Weights of a small CTC audio transcriber.
Model: 4.19M parameters, log mel input, arch transformer, norm rmsnorm, activation relu, moe soft, num experts 8, layers 8, width 192.
Training: muon at rate 0.0051, 15200 steps, batches of 256.
Data: trained on short read English sentences (LibriTTS-R), 26041 training examples, 149.4 epochs.
Rows from block 2 of a small CTC audio transcriber, named by matrix and row number. Rows with one number belong to one neuron. Each number is 500 + 50 x the weight over its row's rms, rounded and kept within 0 to 999. All counts start at 0. Numbers have three digits each. After the name is the row's rms in percent of the matrix's.
After each neuron's rows are labels from the 100 clips, of 14848, where the neuron reaches its highest value: "responds to" is what is common among them. Only what is clearly more common there than usual is listed. The data: short read English sentences (LibriTTS-R).
# fc1: MLP up (model.blocks.2.mlp.fc1.weight, 1152x192), inputs 144-191
# fc2: MLP down (model.blocks.2.mlp.fc2.weight, 192x1152, transposed), outputs 144-191

fc1.126 084:584559438505528534535500483522521509513495467610569421502507578606522573405534539615391511466554428497533537481538453538525546538564539543457470
fc2.126 086:459456548602403601515524476440488452518471523469530486553489543501464538535469467450489379526512490477511464454514507575512523478403443466518517
responds to: the word "was"

fc1.560 117:550501548485528591520435527483497445527417538509457470530481501536430460493529447506459497427577509544499544556460483431443540531418541477460483
fc2.560 107:513474467512514541430465398538521435509595466523558435500591495451496507615405519455553548499434512492484404487486488578563453515499479514444581
responds to: voice: male

fc1.343 097:613603533530462446409423454474450544537539430580435555525444467486426518468509517571529469481588476523533470514445439430447513487400558450445515
fc2.343 101:450442506524495453500580510554458552534479594438487553405537442388421538554503557529436480473503518480546476477532488520482547457503485548437512
responds to: the word "for"

fc1.565 111:396529445550453517492478470567543431518484496501537473513451506554500516548518467517512508494484376565398420499475519474503435609581481472490472
fc2.565 134:515508580489506522437503536405559447570430405578529422448485468454568565470533592543443424531504494378469523454456503569562466454536544545469486
responds to: the word "he"

fc1.520 102:479509569550542589505541545500518429517517520528459537565478584573549488551533487511539315536561515388552520486526605511448467489501594506500423
fc2.520 107:434593450420516441425562453558475558501472436502478503547530460483519618489494521449542512586516478529496504486438465412562582397516449489442460
responds to: the word "was"; the word "there"

fc1.465 088:522533464495416389439472410421472501527550510520483523475523501553541501430492482430477415464512471472488425506531430429448476517606486458498453
fc2.465 093:432562493507428548555524610573552599431395565534434531447410534579484527424482611568548592521495509615444465474509566473568510535535494492444515
responds to: the word "how"

fc1.682 114:510499533565509515460538574477546447555426416439456495549497519485549469553565535410452397456538472463444565518433471422573541491466519486495467
fc2.682 115:494509509510449443428481412575447555490535488492493443476501530464463496497503493543492496452495490459481475501518560479466569478559533397540593
responds to: the word "the"; the word "of"

fc1.38 103:474463459514572502479452511490466397418527537535483557475375467523550452571488518566490470462518573407466419510488549491463496479577455563558501
fc2.38 102:522473442462430540568586383492449515443444555511563551536512436486517554465533492538561560575571535413474511469426498534503483485488531471481579
responds to: the word "you"

fc1.601 134:564559518510507471552538514421538449414484545425517452497505572466506475511425487498540453481531548500525515552509442493442608605606581493478542
fc2.601 121:411422498359553510540516466548502484435553547550539504510444443516484543526519466494545556468494565423491513559585460503528469472471411579571631
responds to: the word "you"

fc1.681 089:510507542513517486538530442504476474499504490465481501445580512572576521460509546494429542516467451585461490519566546475458617429490526534402513
fc2.681 088:553460402489469446503571546433559502548518479498480416543483462461470501499462525481463521507601618518540545544586426514516493480537545461541555
responds to: voice: male

fc1.466 107:489510458521465479579512426411520463463436536561446512497534497520493496405429570517537502594450488459514564473473499437517510467484483495594457
fc2.466 109:476405518524520526507584592532483521499421487509516486488492460509586565490508460517487439413573392564506534522526517488558607551571436500552553
responds to: the word "said"; the word "and"

fc1.387 105:465451512588554444501480495534610452475411532545493480487540571458493485444526469452499563419558407551416585567480382495507453579586526493469520
fc2.387 118:571565560383467454562571518490542496433492517565547471484502479553470465498494477564444547510462537504501538438525450478536504486379475565482506
responds to: the word "you"

fc1.727 104:475557630465439537545495500508468465535477617524494472408610446569570450435477500503530498532518518490551508512539462462442480532463567483462532
fc2.727 121:492413476562625538542547486532607448444498489503527501542490579486448449565532473451505407460450533436473544558463431530613561498488512551563530
responds to: the word "i"

fc1.81 108:488436433505434429516518493525518551490454560483566496441551566386539506507529456475386566516442524534523527508488454460520543469559548515521418
fc2.81 117:541444526553486550517500462454553457453582418443449611568433497626527549403566490399592490528617522516536457475466528515503505463401501609472486
responds to: the word "be"

fc1.432 104:556508542534467545525431546539479472578469510514520454528448551531429475447503530489499511469521437551530518543508562535550487467555513537481519
fc2.432 102:496455441549525487517585483470556561450590478500484479449612557461475443451565412505529466477482531454568512464492543429575428520420516558508441
responds to: the word "him"

fc1.600 112:414548533492527568481573444453561570429484493505548446528547497539445525451574397574561595499416542456511518464524528547481543565431500443517531
fc2.600 115:566596533442442464555547478468509525503551448522523504491421450543442486551458591451450440421437474422467506468504506571505578524510530551622489
responds to: the word "of"

fc1.723 092:560491461611555476527460457574627481596539519511441462567533512522521506472555552497612451417589406535513428598493465654507469443511438457499386
fc2.723 094:565576513513505483504433499456508548392502551397499524467592501496526504580462512473533513467487460527551451566528453454553531522471458521394483
responds to: the word "i"

fc1.610 104:532566491529486410453457525429492449528472497526560460527496562537504449446493439525564542560566507524574538538554489548554549495484578575443503
fc2.610 101:548423545486409472530483599516533540483527563547402522463578489445519471496512552527534461423555485480465478511481567467422545469506463540553529
responds to: the word "of"

fc1.617 100:464532535514510474592490438485470470473419537470438469552424434491556518477442538533561552516439417478436468421562463416494437490513480430606538
fc2.617 101:474512449463423505531572511487473496487482473519457526519546582530472511426470515474587460420487417501490492523527523507581565462558395514530507
responds to: the word "and"

fc1.309 094:487598458578450441433493530487517539483551513443450608438512543517594517531443510504503482521531451471491457501506454420506428475419516504489431
fc2.309 096:541450459464462511541530583520477495471510489444512442489506504454522400475543465485435517475491592532493479470470535586437481458672463465598525
responds to: voice: male

fc1.608 091:534493496548468523434535532546551522514508417395575458533448626545467414450539523410365421565531484497444546562557483560429434507557444480481580
fc2.608 091:427514514622533469571431527444592417446466551546485528453579407541490491566444471473529501465507526535573415486508446490556407483472479567599450
responds to: the word "a"

fc1.410 091:478534397516470583556523521437487568463556488549501540477470565434400437476471403599553495375430556555579483437491448454533619514435504489564583
fc2.410 099:463390536494573520577530529521614488548638456510469494537494545425578488465412454450471447541540520484426397562485447509464492399565492511484503
responds to: the word "not"

fc1.408 093:511478500462485385466425476482469481440459513448392524540407468497496495498468473496449555406470413515567401496431505489592436467465598519504572
fc2.408 106:403470590531580429549511504489506486558488471488515504489486567488542583473513521489487475508460508462403423464435512528352468508484425574448468
responds to: the word "i"

fc1.131 089:458538461575500521570507514424497519463487525478551420531563585583434578521538546361484479483529500554451502527573477478495504567456491463493488
fc2.131 094:571555479475496467449451544472535440484523485580447546503451442382473498461518509583490568456490535476496393533490536544463481489536469497492504
responds to: voice: female

fc1.518 109:537608564515494506528546496506492551542473492506453468564487402470495502595504528482455389531488472557480464649469490452450445452508487478441496
fc2.518 102:504492513484459436516353589518528524407572456526511464427536576465485437492525525542439545598504504407497571378527541567534655563451531430428471
responds to: voice: male

fc1.130 105:495528533543523506489525447463558368478510519444455541473542499467478478418502521584467388526545522516451484483568512448561444450481558462542514
fc2.130 110:576474437492482524603498523562513510471408560474479450517433484528450534498540531431621457444489446441441470505463436491571556503506489529503495
responds to: the word "i"

fc1.529 091:505483501489479451489453506468434442501499516621532447482594494521519399505424460479435512445523516527546466447424599487464470561545530555560556
fc2.529 082:531595472532553418505486552532553452484502505573559434558469534505475462466576387591493534442533422556434449503589487566534548485468584433526464
responds to: the word "is"

fc1.533 096:537472470522450495529443389468549468486512505549455487542479482526472537442525521464455539465499420498450405521556455515584401572457488532524509
fc2.533 108:500492492540507496521496543598438479527452502412547496474486538465482571501486488499528486407522457507519476501393526614536494432548590463502452
responds to: the word "i"

fc1.488 108:474528448588494458502463474517561500482417524463525441562506487436426473515404525478546507454563537605493537565655547499494463531556547419440513
fc2.488 112:528543392542548513522550475599503550496545483555500469578488566591532481511553513515465544410543550479428491533524418429448454510446402574417529
responds to: the word "you"

fc1.311 091:510563551422386540470492601473509404553507512513520510475419537530544466471452481561401504502452431511536521475448487458512464487482591517480474
fc2.311 093:559511517557445488528503490541482611519440521525426515515462501512477522479485538517580411538468593575466479521465608485561537504588344463460456
responds to: the word "of"

fc1.638 097:520450536489434518510487525408475558441486500459537552584452623482536529392464407427514423465481569510465489459583450510441438516496573456453539
fc2.638 104:503468527478480425387504571436527506500563403550438471533432388500473516577510451358556554529552454472473500513413550527582510446497584568583438
responds to: the word "be"

fc1.55 093:497547491585522600569500598434458500477427485436493503480550529538393455453458508537530455476550483511439503497531532546454409526428423480492562
fc2.55 107:511500440576464471522504401493493522506545539556492563583401512513481465413527534435434568481470536500524469432361496482487522392589465480526509
responds to: the word "all"

fc1.101 106:474468425500540516495495444511515468487506598441472570483495612556445464448509490541540463476584412390480455512503440470470452502573515448544500
fc2.101 108:559470473565454521476464528447535447444425414504520485471479461438429508580493466510503496506531542489460575443473442519489571519502527458418532
responds to: voice: female; the word "you"

fc1.643 071:541443533438524636511538512523490392506567564535575495576568525533439443419568482556474484434402460589401513582473484491470510516543459557516582
fc2.643 078:517479505540467468528522558518607544575521418520462548517471473500491548596460446483484390474537464430619435476430541551529517533523551478480485
responds to: the word "of"

fc1.561 093:476470511481484488540452564372566545468413504597591455506564528445448489493474489557502501382439502424411437583439526478470540499386508569429492
fc2.561 100:502458437423518513456534471588460570538523519511409506465464519443536492536541514446508461545484616482504475513493548506525471508622512506472477
responds to: the word "was"

fc1.718 088:471508472492433506520517566458459507537448557565478476512470508583510490545471510546446544453512459442489506504444523414552386544485428406540478
fc2.718 083:516491518488543485530494506474498478467473442519452494398380508494461522470475494517452548559477540569528465454479476555534491438566571475541501
responds to: voice: male

fc1.703 099:460412522476500522441466498511443499521467504403549508510488537496457502410537429520526414618531535573516571574462569463498543521468546563476439
fc2.703 103:537508664426467515458481453508482539567451562532587557431557498592478485560520512430528562457482496451590462473391549535533457527523487562525523
responds to: the word "the"

fc1.53 112:630449554505397585521464548479496480473478482500388564523580505551523472434572482487473474547556543373438464543547429545495554548534456492459459
fc2.53 103:455491463522502519436524519467416443395439453597521482548432477554510482578565504540468525441547506484501414581502520497491547536488489451517594
responds to: the word "you"

fc1.332 088:552519343464371528450479595466487519558422472487545508527547550517451463507497404487511448456526562470661525483445527461508474577466517592479445
fc2.332 094:512463531467531451502511440538477481552567593495505412502513544512519572458517446512499456486542525496414478546490548543477529476516505527529500
responds to: the word "is"; the word "it"

fc1.154 088:454488473453363404562535485570539546522587493572502608469522474581439525531577573618541438544534553452485469449488528524485602527538513501546396
fc2.154 085:490491564524549511494539442540452449466511460497499421551458508557585514456420534540426547490506568417535459515480486476508427385505521517490542
responds to: the word "not"

fc1.656 108:449516531495476525529508418446511479451449458495504526519463576523481473444398543379586519490469457512491570514532546489615493489519511478599477
fc2.656 104:481441460540450536486486518525530450527526611540474516563479533475570536512467438496410478470593446616541554526527416517441485513426445466534627
responds to: the word "said"

fc1.499 086:522445491621532514474520499481456526447483529440588626514491574491610458514467466576515564468528476470498586509530449483392493461576569418608495
fc2.499 090:475539574469448465479429495513508505510491385481513469489528469533418569518451422457510587528571552483519509438534525356569524466522479576523513
responds to: the word "be"

fc1.628 104:561524428495476514537394600524522555521487428557516493473542560444472506487566476536606491442469413511516460540488423450526600505479477491496510
fc2.628 099:456544525531429518471548533483543464609515592517442428489492417488528561474499606491458496445477551496534507466517463553505562388434514447419609
responds to: voice: male

fc1.84 097:520541479536453499559436468478564581376525438442497529571478495513506418536485497521483484585423518600407539444503519546536413522610510571491465
fc2.84 113:523446573515495378511544452515490442488472464512523567519500478525527620490507516472478362455473534457565462494447469408590563474419458515464549
responds to: the word "be"