config.yaml
model: "CTC audio transcriber"
dataset: "short read English sentences (LibriTTS-R)"
train_examples: 26041
gain_aug_db: 10
time_shift_ms: 100
n_mels: 64
hop_length: 160
input: "log_mel"
spec_augment: true
win_length: 512
tokenizer: "char"
vocab_size: 32
arch: "transformer"
norm: "rmsnorm"
norm_position: "pre"
activation: "relu"
mlp_ratio: 6
head_dim: 32
fused_qkv: true
bias: "none"
qk_norm: false
parallel_block: false
inner_norm: false
moe: "soft"
num_experts: 8
moe_every: 2
expert_mlp_ratio: 0.5
slots_per_expert: 2
shared_expert: false
subsampling: 2
layers: 8
width: 192
positions: "sincos"
residual_init: "zero_last"
optimizer: "muon"
muon_scale: "match_rms_adamw"
lr: 0.0051
momentum: 0.95
nesterov: true
orthogonalizer: "newton_schulz_5"
adamw_lr_other_params: 0.0019
steps: 15200
batch_size: 256
epochs: 149.4
lr_schedule: "cosine_restarts"
final_lr_fraction: 0.01
warmup_steps: 760
weight_decay: 0.07
adamw_weight_decay_other_params: 0.01
Rows from block 3 of a small CTC audio transcriber, named by matrix and row number. Rows with one number within an expert belong to one neuron, the router's apart. Each number is 128 + 24 x the weight over its row's rms, rounded and kept within 0 to 255. All counts start at 0. Numbers have three digits each.
Before each expert's rows are labels from the 100 clips, of 14848, where the router gives the expert most weight on average: "responds to" is what is common among them. Only what is clearly more common there than usual is listed. The data: short read English sentences (LibriTTS-R). In brackets: how many of the 100.
# router: slot weights (model.blocks.3.mlp.router.weight, 16x192, trained with AdamW), inputs 0-47
# up: expert up (model.blocks.3.mlp.up, 8x96x192), inputs 0-47
# down: expert down (model.blocks.3.mlp.down, 8x192x96, transposed), outputs 0-47

# expert 1
responds to: the word "said" (32)
router.2:152084123141125084117124128151136127158080075087148105124146115128109117145121138098110135140129128129105122138122161108154120091183125131119120
router.3:136093132088125123104153102083162082097106129113122067140091111149105140142147144146140132131077122136092116127131132169104169158155110128123143
up.0:131139061117099165146144141119127103153106137082114105068118110155103149115122129123156097100079127146123141106152144122139084168126158144150094
down.0:091114131121148166167093142128148113119177131114152150162102105158151098175093095141110105133155126126061143112084108116082135159124155113102092
up.1:105181162152144141188153122154118094132114118164148124101135166075146134133154122155151129147101124121134134129126156133072088102125112114120179
down.1:113152112109131113128147153146108118129127153122142135145136177132151076156097128133136124137110140161116120174101187105167152114087126127130128
up.2:091082143108104110143097084144138106145149153112100114195091125107140104075119099164111158164119137152134136110096126122145133158156112087136172
down.2:156101138117146154101123165133095137065130136143116134111110118143169128150167098121118113104129103129131123142101177127127127101090124139109090
up.3:141127181127143158146130142114147155119127144108155118160120120123108166137127120109165149122113128113142104120119106122077118122101109151137092
down.3:134079132121119106141166100120114096153115154173104143138110099176129140126130155106099143104136132165108114133135106149166119114182119096118104
up.4:128170150107190152147143154146114151126091144073145094114119168146100139146130131112102101178134159123126108121123144150098107139095162121148127
down.4:109127147123089111147129125123133101097095106135149104144101147140140157108123122157095144157108154113135118105112159110152137084118129106166139
up.5:145142150140112137107080130124138113121140137115090119143146176113131111137155120139162116085131117180088133164142125074152093131170132125122153
down.5:142115098160115146109151101134155132158110134138159136118112113109156148113106126136105132143112098088142115114109073136131151089116114150119130
up.6:136178092136149120155088131155114125122102134091137147103105143111122147131131100150097132136123124077156138098147143128130119140135088139125139
down.6:141080136084090144122187168100113126155151117126130130118157121148163150132113130119119146144160162098101095102138131151106110153084122149146095
up.7:101135120120124116128075145141146136116104168068119158080150124089089149115131112123150121124125100167069105153156140140116125095140153164144121
down.7:181091157128080111074099139106133132161143136125141124106121145119150147110145142169160076145169163148151090124146132143094141155149106140120133
up.8:136137103109164143137112101111117154125093160129123128135161118113081175125122080151116097116169099131101105138158197116122082113086147119125139
down.8:106146156120093129136167159108150119136129117120117098134118176162159092105147151102140130094109115092113143102107074117098139165132112101134109

# expert 5
responds to: the word "the" (77); the word "of" (38)
router.10:165103126136168148101160127116150140133116105090168137125171122143103180110116131129113106137117153106105094114123151088154118140132192129072108
router.11:159120108111178109126154117149150116118117111099137137124156143131095127103124127082135099158147147134108120077189143101110142128122132096090095
up.0:145134076092077166105145151175094105126125197040138174125127112106115140160111150163082132111105135095139132138127129130145116111128163133134139
down.0:132151143146149112138151118124145086135131149167137103174125148105103111118146155119141070133161116117093149094121127096094154163121140080118118
up.1:149115073145087088138142136137131151167127151111177138113138111118140129102107106086162141146168157108120153159155109110110145129133108092126154
down.1:071127096129135132139157155118137154143129111180134130114133157124123155108117135166119128123134071160137126140162140156145128146141122150139147
up.2:151146122155118152135152148125142114124123116141177166165123113135111143131104110109126157120154117096117113140137123105153148111126158116090143
down.2:131130142136095115128120161113123148144133117109112114117119095143100108094176133114119117104114140130127138126119109162142095103132117141141126
up.3:090093129137188137056151122147148117147100154140104121109115117123101152137131118097158147185146154121101126113100133094120138137113122113126112
down.3:151132153105110118148155128129110139127139138156110125149100142135171090115153080095095115155149114145090179119152119180115137185101129163129133
up.4:130141064092124151178098155167133132171128161112122131129124111140141166084112102125124148135110138120145146133132144081133102156089127147069141
down.4:133122147179121129096138118124095093164144102093112147148103122145160143147124171124105138092145138149100130122134101090130178102127142140141150
up.5:118067116126152103102113133149090143113173138127124132099103132162151123137162065129142105146088148139129152104167132155146098117111104110150145
down.5:120121092114115140164117158092135122121144093119133132172136167120101112094157096104098134131137146116091114146168132164151093182159124125097141
up.6:134143138158125174149141149135137122119128120190111106094151143156145189135105113130147122133087145139124105160092135122140155081152145169146120
down.6:139127126105159106127121104145149161167151152098147131135116113127193112136122189148100150108147100157114139160132138119089130173094134155157101
up.7:155173110112149118141111108136125138135132134131136112164109085161097168058110156147146144133168145163096120097093148087117114107134154121141127
down.7:120120114145121094092105151107144123132126113081096128121116138099134159118111104117133136119058182118157170157137139119112127104123101143124136
up.8:106083111122113120124107151118131133128155125124137148124152142134126135120129136125113158138118152148101123139164136129134178109141129109105147
down.8:111111187138143167123128150125115117131100106137156130130102099132126116135154138144112109128102157176110134119109127138135143141131124129122107

# expert 2
responds to: the word "not" (28)
router.4:157070137117106126101112082109140097101143110113146072164094120131125159126112119112100143129106150153120123126139138111146147133146119127114116
router.5:149131107085133159140128131091178106110085125088099121118164050148080166115154119139126151102122138111099112124147123132129106093174108124120081
up.0:118161166137096113118136141122122119146100135175101159157163105122116145161126154127163151146130178134136116103115132075128106101131162129148120
down.0:170104151124157108123099123109137135150144147098116119071116128136135130141125098105122111140145072074118105169149111147131164109142102123057168
up.1:158145121124172179122128138129151165122155132078104138196155116131103166103129143130134113151101180088137113181157154143127111149112169147061128
down.1:100097133076107160155150122134127120125146136119147117100163141093153111158119117151133095157133091093139112092133119140121067115154084164170139
up.2:177085159122115119085114134120151123140146139106101110155133121131084138116118081122135079108098139141113118154139135137112145123102099132136111
down.2:137135090120158182147188141107152112125127120126116132098148102153178138127120105147142110091146079128148125126119161132143155117110100132090114
up.3:163145135165173136120096146112119152165099130099165131128168151114160147096094137119118149111177121100103123121128147104124124096114151155183140
down.3:144099142109064135123160119135133106134130171123103129154141153164101097154145157125149141122133167177140132117134091103085102116127115100082089
up.4:109124142114083197134152151108130133105164148167085128138157089124122151111175125142157129104112115133161119138126103108094115108110112147130109
down.4:146158143116141113142108101109136130141121112126163108137106130152091085160089153094128146136178168089116091118157096136132129090180130129120139
up.5:135146156145123107125102141135128107114123118112126115083162123153079097119100147118130112123123086129144112143119114173123118157133170093110134
down.5:066118088139156142101140116116161138153113131123117131155153176133153154122150138145146118152081164149136138123129099138109123113111136111157124
up.6:142108141158121082140130105102127128138161099131128096143162160098133160110119127112132146112121128150114116174115111083127159131168147136130134
down.6:095174107109127168127096109140126132150138138114134111130127102143134073137154110117140115150123149116165134113104133080160105159119127081166136
up.7:098073122129122081068131145110161088153108170163082105145127154137134162102129127115135154124124101121101117120107114138062116157066157126157129
down.7:157147120102136156129142093139114139104131053091171140107136103136105149140149147109149131135154163141173144125152097129122077110117108136140121
up.8:108120101166099134162123136117154148111127157074129117143100125140115122135133097155148130114122125097170104153123169115104112108115129107101117
down.8:142161164095125112130124142134116129158145115153115173127095142113122122115092111127149110133135110132152113134136126128179145140175123143169140

# expert 7
responds to: the word "i" (46)
router.14:101130092128153164160146157119153143115118150138158165137115142156098107096120158155171127127158097114092145130113114120155098105120161158146126
router.15:126120112152126153173142129159166144167136156124157192122117135128105140102112134140154112153172125135092156132164096152146085118114161146110145
up.0:114122141136135124127062127157127147119154186147101081108114113144142108085135129130117131096127130108078173140083141122168119107179153101133094
down.0:109111165106132126112160131092131144138124110107145120105140108123140143150122138092111130117126174148154071135103128133121140145070145135134141
up.1:156139116114114144126139147131116094110132100125120092162094119147116137121154110120115116132122162114140099151168190173089136161109115133132140
down.1:066155169080169123114130153138119143108147100152145179107146142093139165123097124117137176157133129120142137097119105070139132112140125120116107
up.2:117098136103070148152085098142102118133159124116098107151131138169159111132162118154130134125130124126126143120151106111116129131153117119119119
down.2:115154125120119155139165128101146125115092137117138136124149092114128196118101122093113141184145140139113163094103119182157102122138107109144157
up.3:100107161103166121104130123142114155138146093117116110152101101094165110123140126137125140141155087110143149128116138157152118127154109139149163
down.3:137094133125106144145116123149151100117137178150135117135149162118103112143132104134134112110046157124142113137119098149135134114111118107105079
up.4:127118183107171126115162147166117140078126159124149135115120138136156162099150131095128127100123175144138153140151153120166123115150172158091119
down.4:143128073190074102111138123104133092178131109138110118115122091115123116164153133137105117127147096122095087114135096115103110138129089096115116
up.5:155164130126159087116116140087168133116084159132124162108149111125149123116168138094113126105157151073127109119106126128157113109147109109131111
down.5:143120129161127140101179121108090133131175106108116131135148096161135113154102129175115126118104106157133155150115098151117111141134141136159153
up.6:166085176157149135150084154127162127133077130092155118095113133116112170170121116144111142134082119108080114138156127129132101129133136108153107
down.6:128101099103124109136141110128112105127127121156129071102110071120157151122138142092137112126141130124094189113108137110093134149149097138100150
up.7:147120119131133062171145108128103105144139089113123112169117136117118162121131094131107080156093143134177117163133095144137167130128144105147167
down.7:135137145162154143172119175144152141135124166148096149131113105168144118135147139125156103081125106156106132096154159134093105147131125142104089
up.8:111141149110126106135124147143137146104127109103121155111189135117142135113136141149142157138093128134127161175129162099127089124114131150100127
down.8:167150166100115110134092102122094178153122105112082127133106163121086146110124103142118125111132117116120115114121148102092102151130086150115140

# expert 4
responds to: the word "you" (37); the word "he" (29)
router.8:161139136093173148161137154096134119145129136086158096148139126140134145158162156142106111119134122114130101129108145140106147166164171147149142
router.9:157140143124156154154150137110152145122132116087175151112166169164128145159137139120110106138134127102138083125102159107135133124150182162150126
up.0:087117093139124111097118110090095151096131115170133125114098093137159134130134103132117127128133141111075160139156159117125121135159094136154120
down.0:137148110143098118167124138137119122173127125112085162140174101080127137165128116148114126153116107168119145103071160101131150109111132150127124
up.1:140158159123122105105126142079114094146112121113154139118123157087103144135128132147093120149167109150146170132132149136158160111122108135094120
down.1:129118112135135121124140179184153151137103117124108125127143096118122160105114116174066130087142119127155118167131105132175084146164148099101113
up.2:140113154121145140101154145141112113128130142152131075166107121138116169160138134148130132087149093121089109115126112106165130185129149143141111
down.2:117138139100112131117098107122109166133153119107133175136138130149156113059105148107082118181126130117125136129147165161109170097092088124068151
up.3:155139142169119131162090142121144090146135097124184141140166124139117093142134158163113110112111118120144121131117113105098158072167111179107153
down.3:139078108112093128118143128127093162126106148135121107142148132138143103144138170126131111125154159139103122138118126148137155151103143107118121
up.4:180114174119155148172125121160098139115114124130093099151124139130145110152173123121114138097128146151162103137099136169166153092201095146134140
down.4:082142113143124140135164120090170144124114138099149159112134162138120117137102119112080119111147098124108124080150116096125086125099134117141123
up.5:138160148150122117101175134133122126113153149158104127143114151129102180113140115112145103086109153111120126114118128123151152116114124118114150
down.5:119121121106151090073118160087139114149161158121109109151120163121168098165115123092165108111142111172147120076122117104129160152161140124127104
up.6:114158129142138126163118121175162117186101146097144107129080164118101138118120081101113127170139130155156098108113137133122140151139119095127086
down.6:105140091117150184086128083149090123096143120148123122147148134104156134146112120175177141095140107149080061102146118129143119157157114171137118
up.7:121118126088136094117122126123092144157115162178085124134159127109086107109167115194132117135126126151160111142106143126201132128132119100105122
down.7:150097125177135118117141110157161155087137175082139117114129131117137149131135113093154150104127103108108096106144110109102132128124140146105111
up.8:153116210116089124166118149133088075106132151119106134110149128108110133120111109145129119095123110131128130146124166134076096141142160145160159
down.8:140133058135185156114141097154168165166152132122156117098075101144129132128149140116135153138159153119129133118114074092172157143111079106114109